config.yaml
dataset: "retinal OCT scans (Kermany 2017)"
widths: [80, 160, 320]
loss: "cross_entropy"
epochs: 41.6
weight_decay: 0.09
Rows from block 9, named by matrix and row number. Rows with one number belong to one attention dimension. Each number is 50 + 15 x the weight over its row's rms, rounded and kept within 0 to 99. All counts start at 0. After the name is the row's rms in percent of the matrix's.
# q: window attention query, key and value (stacked) (model.blocks.9.attn.qkv.weight, 960x320, the q third), inputs 80-159
# k: window attention query, key and value (stacked) (model.blocks.9.attn.qkv.weight, 960x320, the k third), inputs 80-159
q.105 101:58 46 42 47 33 42 65 51 35 68 67 93 69 44 62 33 48 79 52 34 44 63 25 39 51 19 53 37 54 49 36 46 36 50 34 41 27 55 62 41 48 67 64 40 50 57 58 76 66 57 53 45 57 39 67 58 62 51 68 50 48 69 54 64 56 42 45 39 58 53 49 38 59 55 60 54 51 19 44 43
q.106 107:44 51 62 36 52 51 28 37 45 56 51 64 48 57 52 85 43 59 49 43 71 42 70 52 62 42 45 50 47 50 57 44 34 45 48 72 40 35 49 54 39 52 46 58 45 57 69 32 51 09 37 65 51 59 30 50 41 47 67 35 79 86 51 43 52 47 38 65 61 71 34 38 45 52 55 45 48 33 61 36
q.107 094:47 55 54 35 54 31 71 68 45 51 42 54 56 49 47 48 80 63 34 51 40 57 61 38 85 45 52 54 15 55 35 62 25 28 68 45 39 56 57 35 49 56 27 54 58 51 25 43 61 69 45 36 40 30 84 52 45 50 57 55 41 37 39 69 46 57 61 44 39 34 72 71 76 61 36 63 50 51 46 34
q.108 098:59 51 29 52 54 29 47 74 42 52 63 70 65 60 43 30 38 43 33 79 50 81 65 35 50 56 36 51 48 74 52 44 77 74 75 27 47 70 46 55 58 53 33 64 55 42 47 62 48 46 49 49 51 38 42 47 61 41 81 70 36 73 45 33 43 48 48 61 33 38 36 73 75 68 39 67 56 65 54 44
q.109 109:64 54 59 60 51 48 47 49 20 70 70 50 34 68 26 39 48 47 52 59 65 61 16 35 47 42 51 52 64 21 33 76 40 85 47 49 54 60 66 55 44 29 46 32 60 85 37 48 39 48 58 24 61 69 42 46 36 50 26 46 53 60 67 65 49 45 52 21 24 51 44 63 73 57 31 42 22 51 44 65
q.110 099:54 39 40 50 53 60 43 36 48 39 43 75 20 73 47 44 43 63 62 75 49 63 54 12 64 29 42 58 32 51 49 35 87 55 56 63 29 69 21 66 46 44 24 46 36 71 74 71 68 63 57 74 64 46 66 52 38 49 48 45 71 33 33 43 51 45 46 72 45 57 21 47 57 49 65 68 44 63 42 42
q.111 100:48 30 72 35 46 58 68 43 49 36 40 26 74 52 48 76 58 29 82 40 57 39 11 82 32 64 31 55 70 24 46 43 38 52 90 57 51 79 48 66 40 29 60 60 59 28 33 58 52 56 51 22 59 53 25 41 46 56 46 47 16 60 54 64 59 21 47 24 32 51 70 54 47 48 36 19 57 51 71 67
q.112 102:54 54 34 35 65 50 52 49 41 48 48 63 47 45 75 54 39 75 56 29 17 46 65 45 15 53 26 57 53 55 42 61 35 55 67 35 62 43 55 56 75 55 37 60 56 51 51 35 45 64 56 52 29 52 16 47 47 62 41 44 78 41 59 26 63 56 67 60 39 99 48 64 44 78 66 59 59 60 47 69
q.113 102:44 61 44 41 75 37 61 52 25 82 32 49 42 32 45 59 68 59 72 51 93 65 57 54 38 39 61 40 43 28 46 48 33 28 44 22 29 77 44 43 53 46 40 37 55 45 46 61 62 37 59 40 49 36 35 59 86 44 52 61 37 48 93 38 70 30 29 70 52 51 33 72 74 36 27 39 45 74 56 71
q.114 105:32 37 36 51 50 61 37 52 56 66 55 41 59 61 54 48 46 46 54 57 34 55 36 48 49 28 57 79 48 60 65 39 25 59 48 68 82 48 58 49 55 47 60 59 72 48 40 30 52 48 41 52 74 59 49 70 99 41 41 69 69 27 61 53 52 67 75 50 36 50 81 67 61 57 49 53 52 61 30 78
q.115 097:74 44 64 57 53 70 70 32 61 30 58 43 43 50 76 80 39 44 51 36 46 49 42 48 62 57 58 46 54 61 35 68 40 47 64 67 66 50 72 54 54 41 37 31 40 68 77 62 46 66 28 41 43 60 46 50 75 22 00 65 52 41 78 50 56 71 29 55 45 63 58 59 73 46 58 63 56 47 54 45
q.116 096:42 91 33 65 14 51 37 73 55 78 59 31 56 37 36 71 59 44 41 62 24 74 60 48 15 34 62 44 41 72 63 27 41 60 57 70 22 59 56 48 56 40 57 58 22 28 61 70 60 64 38 50 28 47 35 24 88 65 45 40 61 74 60 55 39 32 39 24 57 31 61 60 56 59 60 62 23 51 47 45
q.117 107:48 37 65 48 36 27 45 35 42 67 49 38 66 62 47 52 67 30 43 37 71 31 58 18 43 52 07 66 46 41 45 40 54 45 71 59 39 45 68 34 61 17 14 59 58 66 28 52 57 36 43 26 53 49 58 38 43 48 56 43 39 59 53 76 35 60 53 57 36 65 49 53 29 86 38 45 61 68 43 30
q.118 102:49 47 41 40 51 63 56 63 72 51 35 21 18 23 53 64 37 36 34 51 45 46 53 15 34 41 40 62 48 38 75 49 42 51 44 64 64 43 23 63 50 14 37 31 43 18 65 46 58 44 85 35 53 55 38 52 59 55 38 47 64 45 75 61 72 45 40 52 55 56 51 71 39 59 35 54 65 45 48 65
q.119 097:24 54 67 52 43 58 33 51 68 62 42 43 64 52 46 28 39 47 52 41 40 74 83 38 71 37 88 69 37 49 68 38 69 34 59 64 34 79 73 42 37 49 33 51 57 49 61 22 45 40 61 55 41 54 41 27 51 37 63 50 56 34 69 79 69 15 41 30 31 43 83 66 68 54 57 49 52 69 49 49
q.120 108:46 59 62 61 55 30 81 50 53 56 62 61 41 67 46 60 38 46 46 60 39 46 36 67 45 31 69 59 54 65 41 57 60 70 65 51 53 47 35 64 47 31 19 11 50 39 48 76 27 60 43 43 46 49 75 75 42 43 48 25 49 60 54 27 36 53 63 40 38 55 40 40 60 38 64 63 51 38 03 43
q.121 105:55 61 50 59 36 75 52 52 06 40 61 62 41 50 56 45 70 48 48 23 32 50 40 49 56 60 61 22 53 30 44 67 56 84 55 49 20 52 40 50 32 36 69 53 57 60 34 65 63 89 51 51 50 29 70 72 43 36 65 65 25 41 16 58 14 39 48 61 46 59 60 19 43 35 57 52 55 48 45 25
q.122 098:46 41 58 51 53 47 37 55 30 48 49 51 37 32 52 63 39 67 12 59 56 92 55 66 55 59 72 73 51 46 46 52 20 64 36 66 34 33 45 56 65 47 55 51 62 20 46 55 63 27 52 57 45 50 27 58 72 52 60 38 34 49 60 37 52 36 47 33 66 70 77 59 25 35 43 57 54 56 53 50
q.123 103:47 59 68 26 35 54 57 41 55 62 63 44 42 39 09 61 47 23 59 42 37 51 64 66 67 48 47 54 51 30 56 75 37 62 32 47 83 46 35 70 47 55 36 45 62 39 44 57 41 58 56 59 45 32 46 33 24 38 77 68 26 56 86 78 36 19 67 51 34 51 52 42 22 57 46 42 64 78 48 42
q.124 091:34 42 15 45 36 52 62 71 66 34 53 69 35 57 59 45 69 51 65 77 38 79 63 61 31 71 42 30 32 49 56 59 57 33 38 34 44 61 46 76 62 44 51 35 62 57 77 56 43 55 81 21 62 55 22 56 29 37 57 29 44 32 62 63 45 37 52 60 97 89 50 60 19 46 37 44 41 50 19 30
q.125 097:51 59 47 67 70 56 50 43 48 36 41 70 26 61 74 23 28 76 54 46 32 46 38 00 59 77 42 60 50 44 52 46 77 64 43 34 40 49 44 16 61 63 55 66 41 60 44 49 57 31 24 43 53 36 54 35 72 38 38 42 65 44 58 67 45 84 15 51 39 33 45 34 50 49 48 74 50 35 57 40
q.126 102:57 63 33 23 74 42 47 32 74 53 49 57 67 33 42 64 80 51 51 39 76 52 54 56 26 61 65 07 54 72 61 59 38 47 45 54 71 65 53 61 50 59 67 33 38 43 43 41 58 48 47 40 30 67 61 59 48 58 32 35 63 26 34 41 37 68 87 64 50 50 19 65 63 64 59 56 42 69 77 47
q.127 105:54 74 40 43 80 45 50 79 54 63 93 64 48 50 58 48 57 45 57 32 44 77 44 12 73 36 57 77 63 57 37 14 41 42 46 51 39 59 51 76 45 60 47 80 37 45 70 72 73 52 67 62 44 59 55 59 92 30 56 68 47 48 58 37 22 62 24 49 72 46 91 42 53 60 60 59 55 25 40 64
q.128 107:59 47 38 62 39 67 81 62 55 60 55 62 46 78 77 39 49 44 40 53 56 58 70 54 56 72 52 62 23 45 40 51 76 43 63 50 31 61 41 71 44 12 33 39 70 47 45 66 25 42 48 50 77 59 46 40 32 83 49 76 55 52 62 49 35 57 33 19 53 43 44 78 38 22 62 67 57 58 34 42
q.129 095:31 61 34 32 84 74 67 27 57 35 55 34 48 46 59 46 45 39 68 49 50 51 41 26 67 48 57 43 73 75 49 25 60 41 81 33 74 33 43 46 38 48 58 67 52 23 74 48 44 58 27 21 32 33 71 47 45 68 42 36 57 51 33 52 48 59 63 75 43 74 62 39 45 48 51 52 37 37 63 53
q.130 099:50 42 55 34 27 44 58 42 82 39 44 36 52 51 40 50 39 48 44 11 48 54 76 56 55 52 40 38 61 36 48 41 47 28 43 65 39 31 65 39 77 47 54 45 74 72 40 40 51 47 49 43 54 72 64 46 37 41 49 50 63 71 74 68 17 59 28 52 57 57 61 71 35 51 50 52 51 81 72 62
q.131 102:62 14 73 46 42 47 50 64 39 53 61 55 50 41 51 59 65 86 33 38 54 32 51 49 64 56 50 46 64 51 77 45 37 39 52 41 36 48 62 52 26 81 49 68 53 41 37 30 59 36 69 44 51 56 81 50 31 48 37 48 57 57 24 68 62 34 47 74 55 48 62 62 56 55 39 43 51 32 42 25
q.132 101:48 67 24 54 57 40 63 47 78 61 28 24 52 50 75 52 61 18 48 20 23 54 36 53 35 39 43 43 20 67 28 51 30 38 81 41 39 60 37 63 20 44 44 49 43 54 37 52 39 50 49 75 61 64 61 59 31 53 78 80 35 72 63 68 70 43 44 35 47 47 57 60 76 95 63 62 67 31 39 51
q.133 096:50 35 84 72 47 16 60 43 56 58 73 68 67 27 47 48 27 41 45 40 54 50 35 47 58 53 36 38 52 63 66 45 55 12 61 55 27 49 42 35 60 81 20 64 19 15 64 22 45 54 25 56 52 50 59 44 60 31 88 60 13 58 53 45 40 56 39 44 43 49 66 59 64 69 56 54 44 42 36 35
q.134 102:87 53 44 58 56 45 63 44 62 20 47 54 54 58 27 60 36 37 66 32 84 47 34 34 75 62 63 86 55 31 46 39 59 44 53 66 69 18 54 59 73 30 62 30 84 34 33 48 34 55 50 47 60 67 55 47 48 52 71 67 61 54 44 37 46 65 25 48 39 67 72 68 46 35 33 78 41 70 55 69
q.135 106:40 45 64 39 64 67 51 43 41 57 67 56 54 58 62 45 46 68 54 46 75 51 42 45 73 39 27 69 49 51 62 58 49 78 55 20 72 39 52 64 39 40 47 33 46 53 66 33 50 32 37 50 29 42 55 44 39 57 24 41 33 44 58 50 41 62 55 37 50 36 47 69 50 86 51 41 40 73 71 47
q.136 098:55 51 66 43 41 43 47 38 30 39 49 65 74 46 52 37 57 17 48 60 35 43 51 28 59 33 29 44 56 52 47 65 53 54 53 21 36 32 75 55 45 46 18 41 40 33 63 77 48 65 41 52 69 28 70 72 63 74 78 39 34 50 40 71 47 42 21 50 22 57 35 51 47 43 51 48 44 30 49 37
q.137 098:55 64 34 28 42 45 45 49 53 44 48 48 36 67 46 56 62 54 49 59 55 55 63 39 60 17 85 38 72 74 35 58 21 35 45 38 59 62 39 56 53 57 38 54 48 57 54 72 42 65 41 67 50 44 66 44 52 54 28 44 40 54 63 27 63 22 36 31 42 64 38 65 39 42 60 48 52 43 37 59
q.138 094:55 54 58 75 58 34 35 52 40 38 51 47 33 53 41 17 57 49 42 71 41 37 63 46 61 43 29 69 74 18 26 45 23 49 41 48 27 42 56 48 61 48 53 66 53 47 29 53 49 35 56 74 54 68 43 75 43 41 67 55 50 45 60 29 66 22 56 34 32 53 49 24 11 50 62 16 77 70 37 62
q.139 098:35 51 45 23 35 58 40 49 57 41 58 60 42 70 63 61 49 45 49 42 36 45 40 36 76 19 53 43 47 74 34 37 50 29 55 42 60 63 25 36 50 19 69 64 54 33 99 71 31 54 35 27 76 72 70 34 57 51 57 28 46 45 77 55 54 45 19 38 33 59 55 74 73 48 63 48 47 73 56 39
q.140 100:39 77 33 70 50 30 60 48 14 69 52 67 57 41 42 35 27 33 38 44 44 53 49 56 46 34 37 47 53 42 40 65 63 50 79 45 61 23 36 39 47 58 47 53 58 66 30 67 65 31 38 60 60 64 47 68 39 78 74 66 53 50 41 36 48 35 72 46 46 37 46 58 41 57 55 52 42 46 47 43
q.141 096:59 48 49 62 43 56 41 59 40 63 73 51 28 55 20 51 63 35 55 91 56 73 30 68 51 44 59 48 19 36 38 44 15 78 51 42 45 47 51 33 59 55 55 41 48 44 49 57 30 49 43 33 84 95 45 54 47 58 35 47 39 26 60 57 32 40 43 52 38 24 48 55 59 50 69 43 44 64 16 71
q.142 107:40 27 75 62 32 37 84 25 17 53 54 57 50 60 40 48 49 57 70 53 43 72 40 64 15 54 48 45 81 69 66 15 48 73 56 52 44 44 59 52 66 28 47 56 38 54 52 52 61 21 14 60 43 41 46 65 62 39 64 47 21 76 48 72 36 63 61 47 46 55 32 60 51 38 61 49 65 55 50 25
q.143 105:32 49 29 63 53 53 54 46 38 24 31 33 52 39 34 41 36 63 62 52 37 23 52 39 43 65 26 38 42 49 67 68 60 46 54 56 21 62 36 41 52 51 80 57 55 61 43 39 41 34 61 37 57 66 75 53 53 21 39 64 48 36 30 41 49 64 25 59 75 35 48 65 26 58 53 54 44 57 68 63
q.144 105:59 56 51 39 50 37 32 37 61 52 26 34 18 66 58 66 43 66 34 50 40 20 55 68 59 56 43 66 40 39 52 54 35 66 33 70 54 48 49 83 29 51 72 43 65 59 37 23 33 71 72 65 57 50 57 58 52 43 60 26 42 24 33 60 95 68 54 53 67 66 58 48 55 46 37 50 66 60 29 65
q.145 100:36 43 78 35 44 45 30 35 49 37 67 61 28 33 50 48 47 37 64 62 56 50 49 49 27 48 67 36 32 50 62 66 56 52 44 55 60 36 57 44 35 64 53 43 53 37 52 55 29 33 45 61 52 52 14 67 47 60 23 46 49 50 47 11 33 60 58 48 72 69 66 50 42 74 59 37 11 29 72 39
q.146 101:69 34 44 32 55 31 73 63 78 62 59 29 49 52 45 34 68 43 38 62 85 65 42 48 87 35 49 74 28 28 63 63 41 38 44 55 30 57 58 74 34 68 41 41 59 34 67 34 31 57 50 70 53 56 58 51 57 67 58 54 51 50 75 36 17 62 85 24 47 48 39 62 82 50 43 63 33 69 43 41
q.147 096:63 40 49 48 46 82 65 46 48 68 82 40 62 44 64 52 56 58 31 62 67 32 39 69 41 36 21 49 50 37 52 55 80 43 66 62 28 51 64 49 34 63 60 58 37 30 53 30 51 74 53 24 30 23 85 67 51 44 42 69 55 73 17 72 42 46 35 84 60 40 39 67 80 66 63 37 45 57 46 64
k.105 101:64 38 49 66 66 55 39 57 63 55 65 42 57 41 42 43 55 37 07 39 57 47 55 47 38 65 23 61 28 50 74 32 43 74 43 49 38 65 61 42 28 66 82 36 53 58 38 60 47 48 46 39 63 61 33 55 47 56 80 32 26 52 50 57 65 61 42 77 48 31 37 58 56 67 34 39 44 52 59 32
k.106 107:40 52 66 16 43 63 20 49 36 54 47 43 64 46 50 41 54 40 38 35 59 43 64 62 24 34 42 66 48 50 37 66 56 62 65 39 41 61 63 37 74 55 41 43 43 44 73 67 43 63 51 44 64 66 42 77 55 71 61 43 44 31 64 51 35 39 76 42 48 70 43 65 61 58 39 60 49 62 49 46
k.107 094:50 55 32 26 58 41 43 22 56 63 19 31 35 59 66 40 43 74 53 76 30 52 34 75 69 70 61 59 83 38 65 64 78 45 64 52 55 33 74 62 56 23 51 54 49 46 44 38 48 57 63 45 59 65 45 30 42 44 28 31 46 67 34 42 44 69 37 47 48 70 57 35 78 43 51 58 54 36 42 38
k.108 105:34 70 41 64 73 48 70 21 62 43 66 39 68 64 67 60 62 53 39 52 78 45 22 62 21 28 58 47 44 69 60 67 14 40 50 60 49 16 34 35 52 50 48 22 64 46 48 44 77 32 53 80 67 38 50 66 58 56 47 33 22 70 48 43 38 39 59 73 47 46 50 58 46 32 40 47 77 54 19 68
k.109 111:50 37 56 36 45 47 63 49 34 64 67 60 46 34 38 63 52 81 34 63 27 67 36 36 65 27 58 86 50 71 38 40 60 52 53 47 50 65 69 32 57 43 51 33 71 44 48 43 44 54 56 46 29 75 56 51 50 69 39 39 33 59 60 65 54 33 70 73 28 48 53 58 61 63 70 69 34 63 45 38
k.110 101:48 48 13 56 49 62 75 83 84 66 43 47 36 43 22 31 61 39 29 38 58 39 62 48 39 47 57 67 37 51 32 49 48 31 51 69 57 69 81 37 58 63 63 65 64 41 59 66 56 51 60 52 45 44 40 51 36 27 49 69 51 20 48 46 43 54 41 62 59 47 44 62 42 35 39 25 51 34 65 58
k.111 104:65 48 86 34 33 40 69 59 38 47 46 65 41 27 69 52 07 64 53 58 15 60 44 42 65 65 69 43 58 46 57 47 38 59 44 44 18 19 53 54 38 47 54 38 31 47 34 33 62 42 45 51 26 67 75 38 13 45 67 57 36 49 49 29 43 60 40 59 36 39 33 63 51 41 56 39 58 62 70 56
k.112 100:24 69 44 34 40 30 51 58 62 37 57 64 50 59 68 46 51 53 39 39 69 55 22 43 60 71 75 47 43 21 66 49 29 43 60 49 41 49 37 35 61 48 66 31 71 67 29 68 53 63 35 52 34 32 28 38 58 52 70 47 48 95 78 58 35 48 38 39 52 71 45 56 54 60 58 61 55 69 23 48
k.113 099:50 18 46 50 59 37 65 62 54 67 56 59 48 66 58 57 10 40 56 47 32 48 38 35 63 70 33 29 74 90 69 50 37 40 60 38 43 46 66 64 60 39 55 36 80 63 58 46 45 46 42 68 45 31 69 29 52 70 58 50 68 35 39 28 58 67 45 45 33 29 33 24 65 61 56 45 57 45 64 56
k.114 100:48 46 88 34 43 45 37 51 34 51 45 66 53 43 33 56 33 52 65 64 44 77 13 58 47 23 68 31 56 32 72 39 44 37 39 40 40 46 40 38 32 36 49 42 38 55 58 43 65 50 55 32 62 57 73 33 50 31 33 34 23 35 56 66 33 66 41 41 46 38 70 49 71 54 61 18 40 70 71 49
k.115 096:77 44 49 60 62 76 32 73 44 64 59 60 42 47 66 59 17 63 59 38 34 45 86 41 33 52 55 47 41 45 26 50 68 29 51 51 68 71 42 60 55 58 28 42 57 42 38 59 42 66 81 18 36 50 63 41 75 33 49 55 48 54 39 56 29 64 50 18 49 60 47 48 60 55 01 28 44 50 47 72
k.116 098:55 57 43 60 32 57 52 63 49 54 78 43 37 47 49 57 50 85 38 76 49 31 50 62 39 46 46 40 62 52 49 33 29 27 37 75 46 48 60 30 41 40 73 53 80 70 39 53 35 70 36 57 61 43 49 49 57 64 37 52 12 47 49 38 75 27 48 54 32 46 60 48 20 33 63 49 71 51 61 61
k.117 103:42 67 67 46 50 50 18 40 45 34 63 73 47 63 77 54 69 40 45 41 35 63 64 72 54 58 59 23 42 42 59 45 51 59 61 56 57 55 38 40 48 30 70 38 53 50 32 66 72 61 64 45 71 66 25 58 51 82 64 48 70 61 54 45 40 36 48 41 52 33 23 72 54 30 38 27 70 59 66 43
k.118 101:74 48 39 38 18 28 73 21 18 54 36 37 41 51 63 44 49 68 80 61 42 28 19 54 60 33 41 45 54 42 49 65 65 60 62 57 81 54 60 55 31 53 27 77 42 68 58 66 69 73 64 53 53 55 45 88 24 42 53 66 33 46 62 55 55 65 55 50 68 55 51 36 32 55 62 66 45 44 55 81
k.119 094:39 50 49 70 52 41 68 21 44 46 27 43 64 34 43 41 65 44 28 61 24 52 60 65 34 54 38 35 63 42 94 69 50 31 85 46 47 29 46 32 12 62 44 55 37 37 64 58 58 58 53 59 48 23 30 37 44 63 23 44 33 53 54 51 30 84 49 20 13 43 43 67 46 35 52 57 69 44 49 50
k.120 102:49 15 29 28 54 69 44 46 44 67 20 45 44 55 53 60 48 64 54 49 58 58 42 44 56 45 47 59 59 77 53 48 67 32 40 32 32 79 58 53 42 57 42 58 20 54 67 82 42 55 63 62 53 35 30 64 19 57 65 51 47 36 43 59 60 49 40 43 38 46 63 36 70 40 57 53 22 59 42 39
k.121 104:48 59 58 70 67 73 25 37 40 40 28 57 46 44 69 49 48 84 45 49 52 62 54 50 36 57 69 78 55 73 20 23 43 64 43 21 57 31 71 54 41 49 66 51 52 45 77 36 42 20 76 56 68 50 37 49 60 74 46 28 28 53 63 31 50 50 56 68 43 60 63 66 50 48 26 51 75 55 52 37
k.122 097:68 53 22 48 53 56 70 51 45 44 46 46 77 48 78 69 23 43 49 57 52 61 86 35 27 42 50 41 53 53 39 52 49 51 56 43 83 67 38 31 61 69 58 49 30 54 27 24 70 40 85 48 68 69 43 63 30 15 22 36 40 15 65 61 81 40 45 57 60 43 39 58 35 54 58 47 67 31 50 66
k.123 105:21 38 68 43 26 65 53 63 48 44 40 44 59 64 50 33 30 61 39 23 59 43 69 59 14 71 58 41 67 57 38 41 52 53 60 55 31 20 64 40 50 56 36 19 35 34 62 37 65 33 70 60 73 52 59 78 46 40 39 58 50 48 70 48 40 69 49 67 42 26 59 32 72 72 53 76 56 47 80 19
k.124 100:32 65 03 74 84 44 64 72 71 47 43 63 33 51 66 47 35 77 63 54 15 47 52 50 38 52 51 45 75 55 33 44 50 59 37 68 37 58 83 30 46 51 46 53 61 51 53 57 58 77 51 54 60 26 17 52 70 70 71 46 50 21 43 43 52 57 42 00 19 59 54 59 29 29 33 38 48 59 56 24
k.125 092:54 55 47 52 69 60 54 64 52 35 44 39 32 44 40 58 60 48 31 52 45 47 50 41 56 32 75 49 25 69 69 74 47 61 44 43 64 76 38 48 51 66 73 53 57 67 40 10 33 45 77 40 40 43 72 34 65 42 45 39 40 37 39 53 56 26 41 55 36 52 62 64 62 49 78 38 43 25 35 41
k.126 105:24 38 65 55 25 40 41 53 50 47 37 56 51 68 46 46 55 38 76 42 40 42 73 38 85 49 23 45 33 85 42 49 63 49 41 66 58 59 65 29 57 54 43 45 65 32 48 54 50 50 69 62 44 45 35 51 72 34 80 58 68 81 45 47 51 49 52 27 73 58 30 35 33 43 37 45 26 26 59 56
k.127 105:42 53 54 48 56 57 52 63 48 51 46 76 24 35 16 39 36 28 30 59 34 41 15 44 23 39 52 55 54 59 64 65 59 39 30 66 59 41 49 64 51 43 59 83 26 45 60 51 35 47 55 50 67 61 61 36 77 23 48 31 57 43 63 58 49 50 31 62 51 63 61 57 69 27 47 71 64 57 53 55
k.128 103:38 52 47 71 47 54 68 56 46 69 43 36 32 25 51 47 41 38 49 36 61 32 40 62 58 54 68 70 43 55 34 42 61 21 59 52 70 37 50 71 44 53 49 27 34 58 77 67 60 54 51 41 74 60 28 63 49 44 53 82 40 33 42 62 54 62 34 46 46 32 40 23 50 66 71 43 42 47 45 44
k.129 099:53 67 50 60 50 64 25 58 64 34 71 68 72 68 32 62 46 50 67 42 33 45 54 45 23 52 39 83 55 34 49 36 50 54 76 38 69 33 49 36 55 55 53 45 60 48 45 41 30 37 37 46 60 51 35 54 79 22 40 68 31 56 54 65 72 51 48 50 57 22 34 32 50 22 59 38 43 77 29 48
k.130 097:40 74 32 61 45 55 37 58 50 51 29 67 48 38 38 47 39 61 38 72 51 62 49 35 56 49 52 55 44 54 38 41 60 44 38 30 41 45 25 59 82 22 22 22 44 49 57 70 52 32 17 60 35 31 46 64 69 52 51 71 21 44 58 52 41 74 57 61 59 65 64 61 27 45 64 72 66 48 31 67
k.131 097:55 49 69 54 62 63 84 46 60 57 58 35 69 38 38 45 64 39 27 53 52 32 66 48 32 57 49 21 34 63 44 46 64 52 57 15 25 60 65 71 34 49 66 52 48 20 46 50 48 57 59 14 61 66 67 48 32 51 66 60 48 53 36 62 56 47 53 37 24 53 40 42 36 56 21 57 59 29 26 69
k.132 101:65 51 38 53 02 48 56 25 44 35 47 49 56 76 71 78 59 34 44 79 44 47 30 48 34 57 46 69 44 48 57 53 31 27 50 46 42 59 42 50 40 45 46 72 47 51 44 60 63 50 56 52 54 09 24 72 52 45 41 53 68 23 68 37 41 52 40 48 39 70 51 46 37 59 49 58 48 50 49 59
k.133 092:49 35 66 50 06 61 48 33 48 27 56 43 38 56 46 49 75 37 34 84 18 46 57 45 68 57 71 23 46 73 12 34 84 39 60 27 83 54 55 33 54 65 33 72 48 46 35 58 70 45 66 47 44 45 55 61 42 38 40 34 68 74 32 42 46 66 47 71 54 53 41 50 33 43 49 51 56 42 49 72
k.134 103:69 63 48 74 44 44 71 60 63 36 47 80 48 45 71 32 37 51 67 50 35 26 54 65 49 43 51 56 37 36 47 52 31 33 52 26 50 53 38 62 52 46 49 58 44 71 55 73 49 30 28 62 53 52 53 53 42 48 33 65 33 46 42 54 77 44 30 54 68 43 58 79 42 47 61 59 57 47 37 55
k.135 104:48 57 32 76 61 72 40 54 72 63 57 60 53 76 31 66 59 39 45 39 59 66 52 63 16 74 71 68 50 54 70 73 29 55 59 36 71 60 60 35 71 52 36 27 64 43 35 36 35 28 74 56 33 39 54 53 42 69 36 34 40 45 70 26 42 66 35 44 53 39 66 60 51 61 63 29 53 54 36 24
k.136 098:67 64 68 78 70 39 27 70 47 37 65 77 54 59 38 36 76 24 41 59 69 48 54 48 38 59 42 51 33 41 63 31 51 57 52 49 56 35 49 32 39 58 50 53 29 47 57 67 66 53 74 45 61 46 39 58 46 61 61 39 70 56 41 41 26 38 30 56 52 31 62 59 38 59 49 59 57 43 54 45
k.137 092:50 37 43 35 58 70 50 50 65 38 43 44 62 46 25 90 31 61 37 48 22 22 55 52 27 34 25 41 48 41 71 37 50 47 28 53 33 64 26 67 62 41 37 45 55 35 36 60 55 83 47 62 33 40 68 45 28 41 58 56 57 52 45 38 72 33 40 39 65 67 42 44 53 46 32 41 54 53 32 48
k.138 099:45 62 58 50 76 68 51 52 35 37 48 56 30 35 67 43 53 54 49 30 68 46 56 38 56 48 50 69 53 71 53 42 81 22 37 49 51 46 48 60 54 39 60 37 41 57 65 65 83 33 22 50 49 28 67 59 30 27 70 37 63 47 64 56 66 38 54 41 69 40 40 57 36 55 64 67 35 68 39 48
k.139 094:63 43 65 49 39 52 41 74 47 58 65 62 65 35 46 67 62 65 57 61 44 42 36 52 62 44 59 56 54 64 45 64 34 65 26 49 32 31 62 66 49 18 62 42 62 32 27 66 56 37 54 37 63 78 45 56 36 56 45 59 67 32 90 66 41 21 16 47 59 49 32 68 62 46 43 38 59 45 78 59
k.140 096:39 58 90 64 72 44 43 36 13 28 35 55 77 59 80 24 51 47 56 81 76 52 21 58 51 71 49 52 51 44 68 71 48 68 50 47 77 79 53 45 27 48 47 48 66 55 26 88 59 28 37 25 25 53 45 64 60 56 37 58 54 15 32 28 62 49 50 41 50 46 46 67 51 67 47 39 58 58 51 52
k.141 095:19 14 60 13 57 38 56 66 50 67 60 53 63 28 61 52 44 71 45 37 28 21 28 40 61 54 46 74 29 38 60 48 53 33 81 57 54 58 77 39 72 47 73 77 76 57 57 63 72 28 70 44 56 40 60 60 48 74 55 55 63 65 50 62 53 53 39 46 47 50 34 55 55 40 48 32 30 62 60 44
k.142 104:63 60 38 59 16 19 56 65 59 37 63 53 31 38 53 45 51 68 63 31 33 55 56 39 52 49 83 53 54 37 48 37 62 59 52 44 56 31 70 42 50 54 53 65 07 52 62 43 53 36 33 44 70 46 62 46 66 22 52 66 50 53 43 69 55 51 63 53 55 56 58 65 49 46 38 41 61 62 55 33
k.143 107:64 52 49 44 42 48 61 39 18 40 53 59 23 35 53 35 52 33 73 60 46 56 41 16 53 54 29 14 50 71 34 27 48 20 34 55 33 57 34 61 40 51 65 33 54 61 61 77 30 66 43 36 72 34 47 50 52 58 60 54 81 70 45 82 64 58 50 49 67 41 36 39 75 65 48 61 70 66 62 52
k.144 094:42 15 43 40 26 42 56 56 51 53 25 60 34 29 64 58 62 43 48 50 67 68 69 69 71 52 34 51 39 57 41 79 22 42 35 31 35 52 57 69 82 53 33 76 52 47 36 62 66 35 46 73 29 54 36 46 56 50 43 53 50 83 18 28 52 53 32 62 48 63 41 43 31 64 54 73 56 35 46 61
k.145 104:48 45 87 60 33 54 39 59 24 44 82 57 77 53 62 64 40 44 41 49 23 52 45 47 68 68 55 64 48 37 61 85 47 42 75 53 51 46 73 42 55 66 37 74 58 47 73 25 43 62 50 58 56 48 45 58 39 68 61 45 45 47 77 49 31 45 57 38 74 72 39 42 67 46 53 43 27 46 38 83
k.146 093:69 62 33 34 63 66 31 74 65 84 52 52 67 47 11 42 61 38 11 32 34 34 40 78 56 59 73 48 19 36 51 54 48 38 65 32 78 54 52 55 68 61 72 47 26 43 33 76 27 40 51 44 63 51 63 59 42 56 28 46 54 30 56 76 22 44 40 66 65 44 71 53 59 42 42 49 47 58 58 53
k.147 098:57 49 63 15 59 71 56 58 49 68 53 46 41 46 42 31 42 57 50 41 86 65 43 29 58 60 59 29 58 32 67 39 45 48 69 24 45 27 55 49 57 61 80 48 56 37 63 41 54 71 54 17 63 59 58 70 45 47 47 38 42 47 56 33 14 46 39 58 45 48 54 39 68 49 61 61 42 78 17 54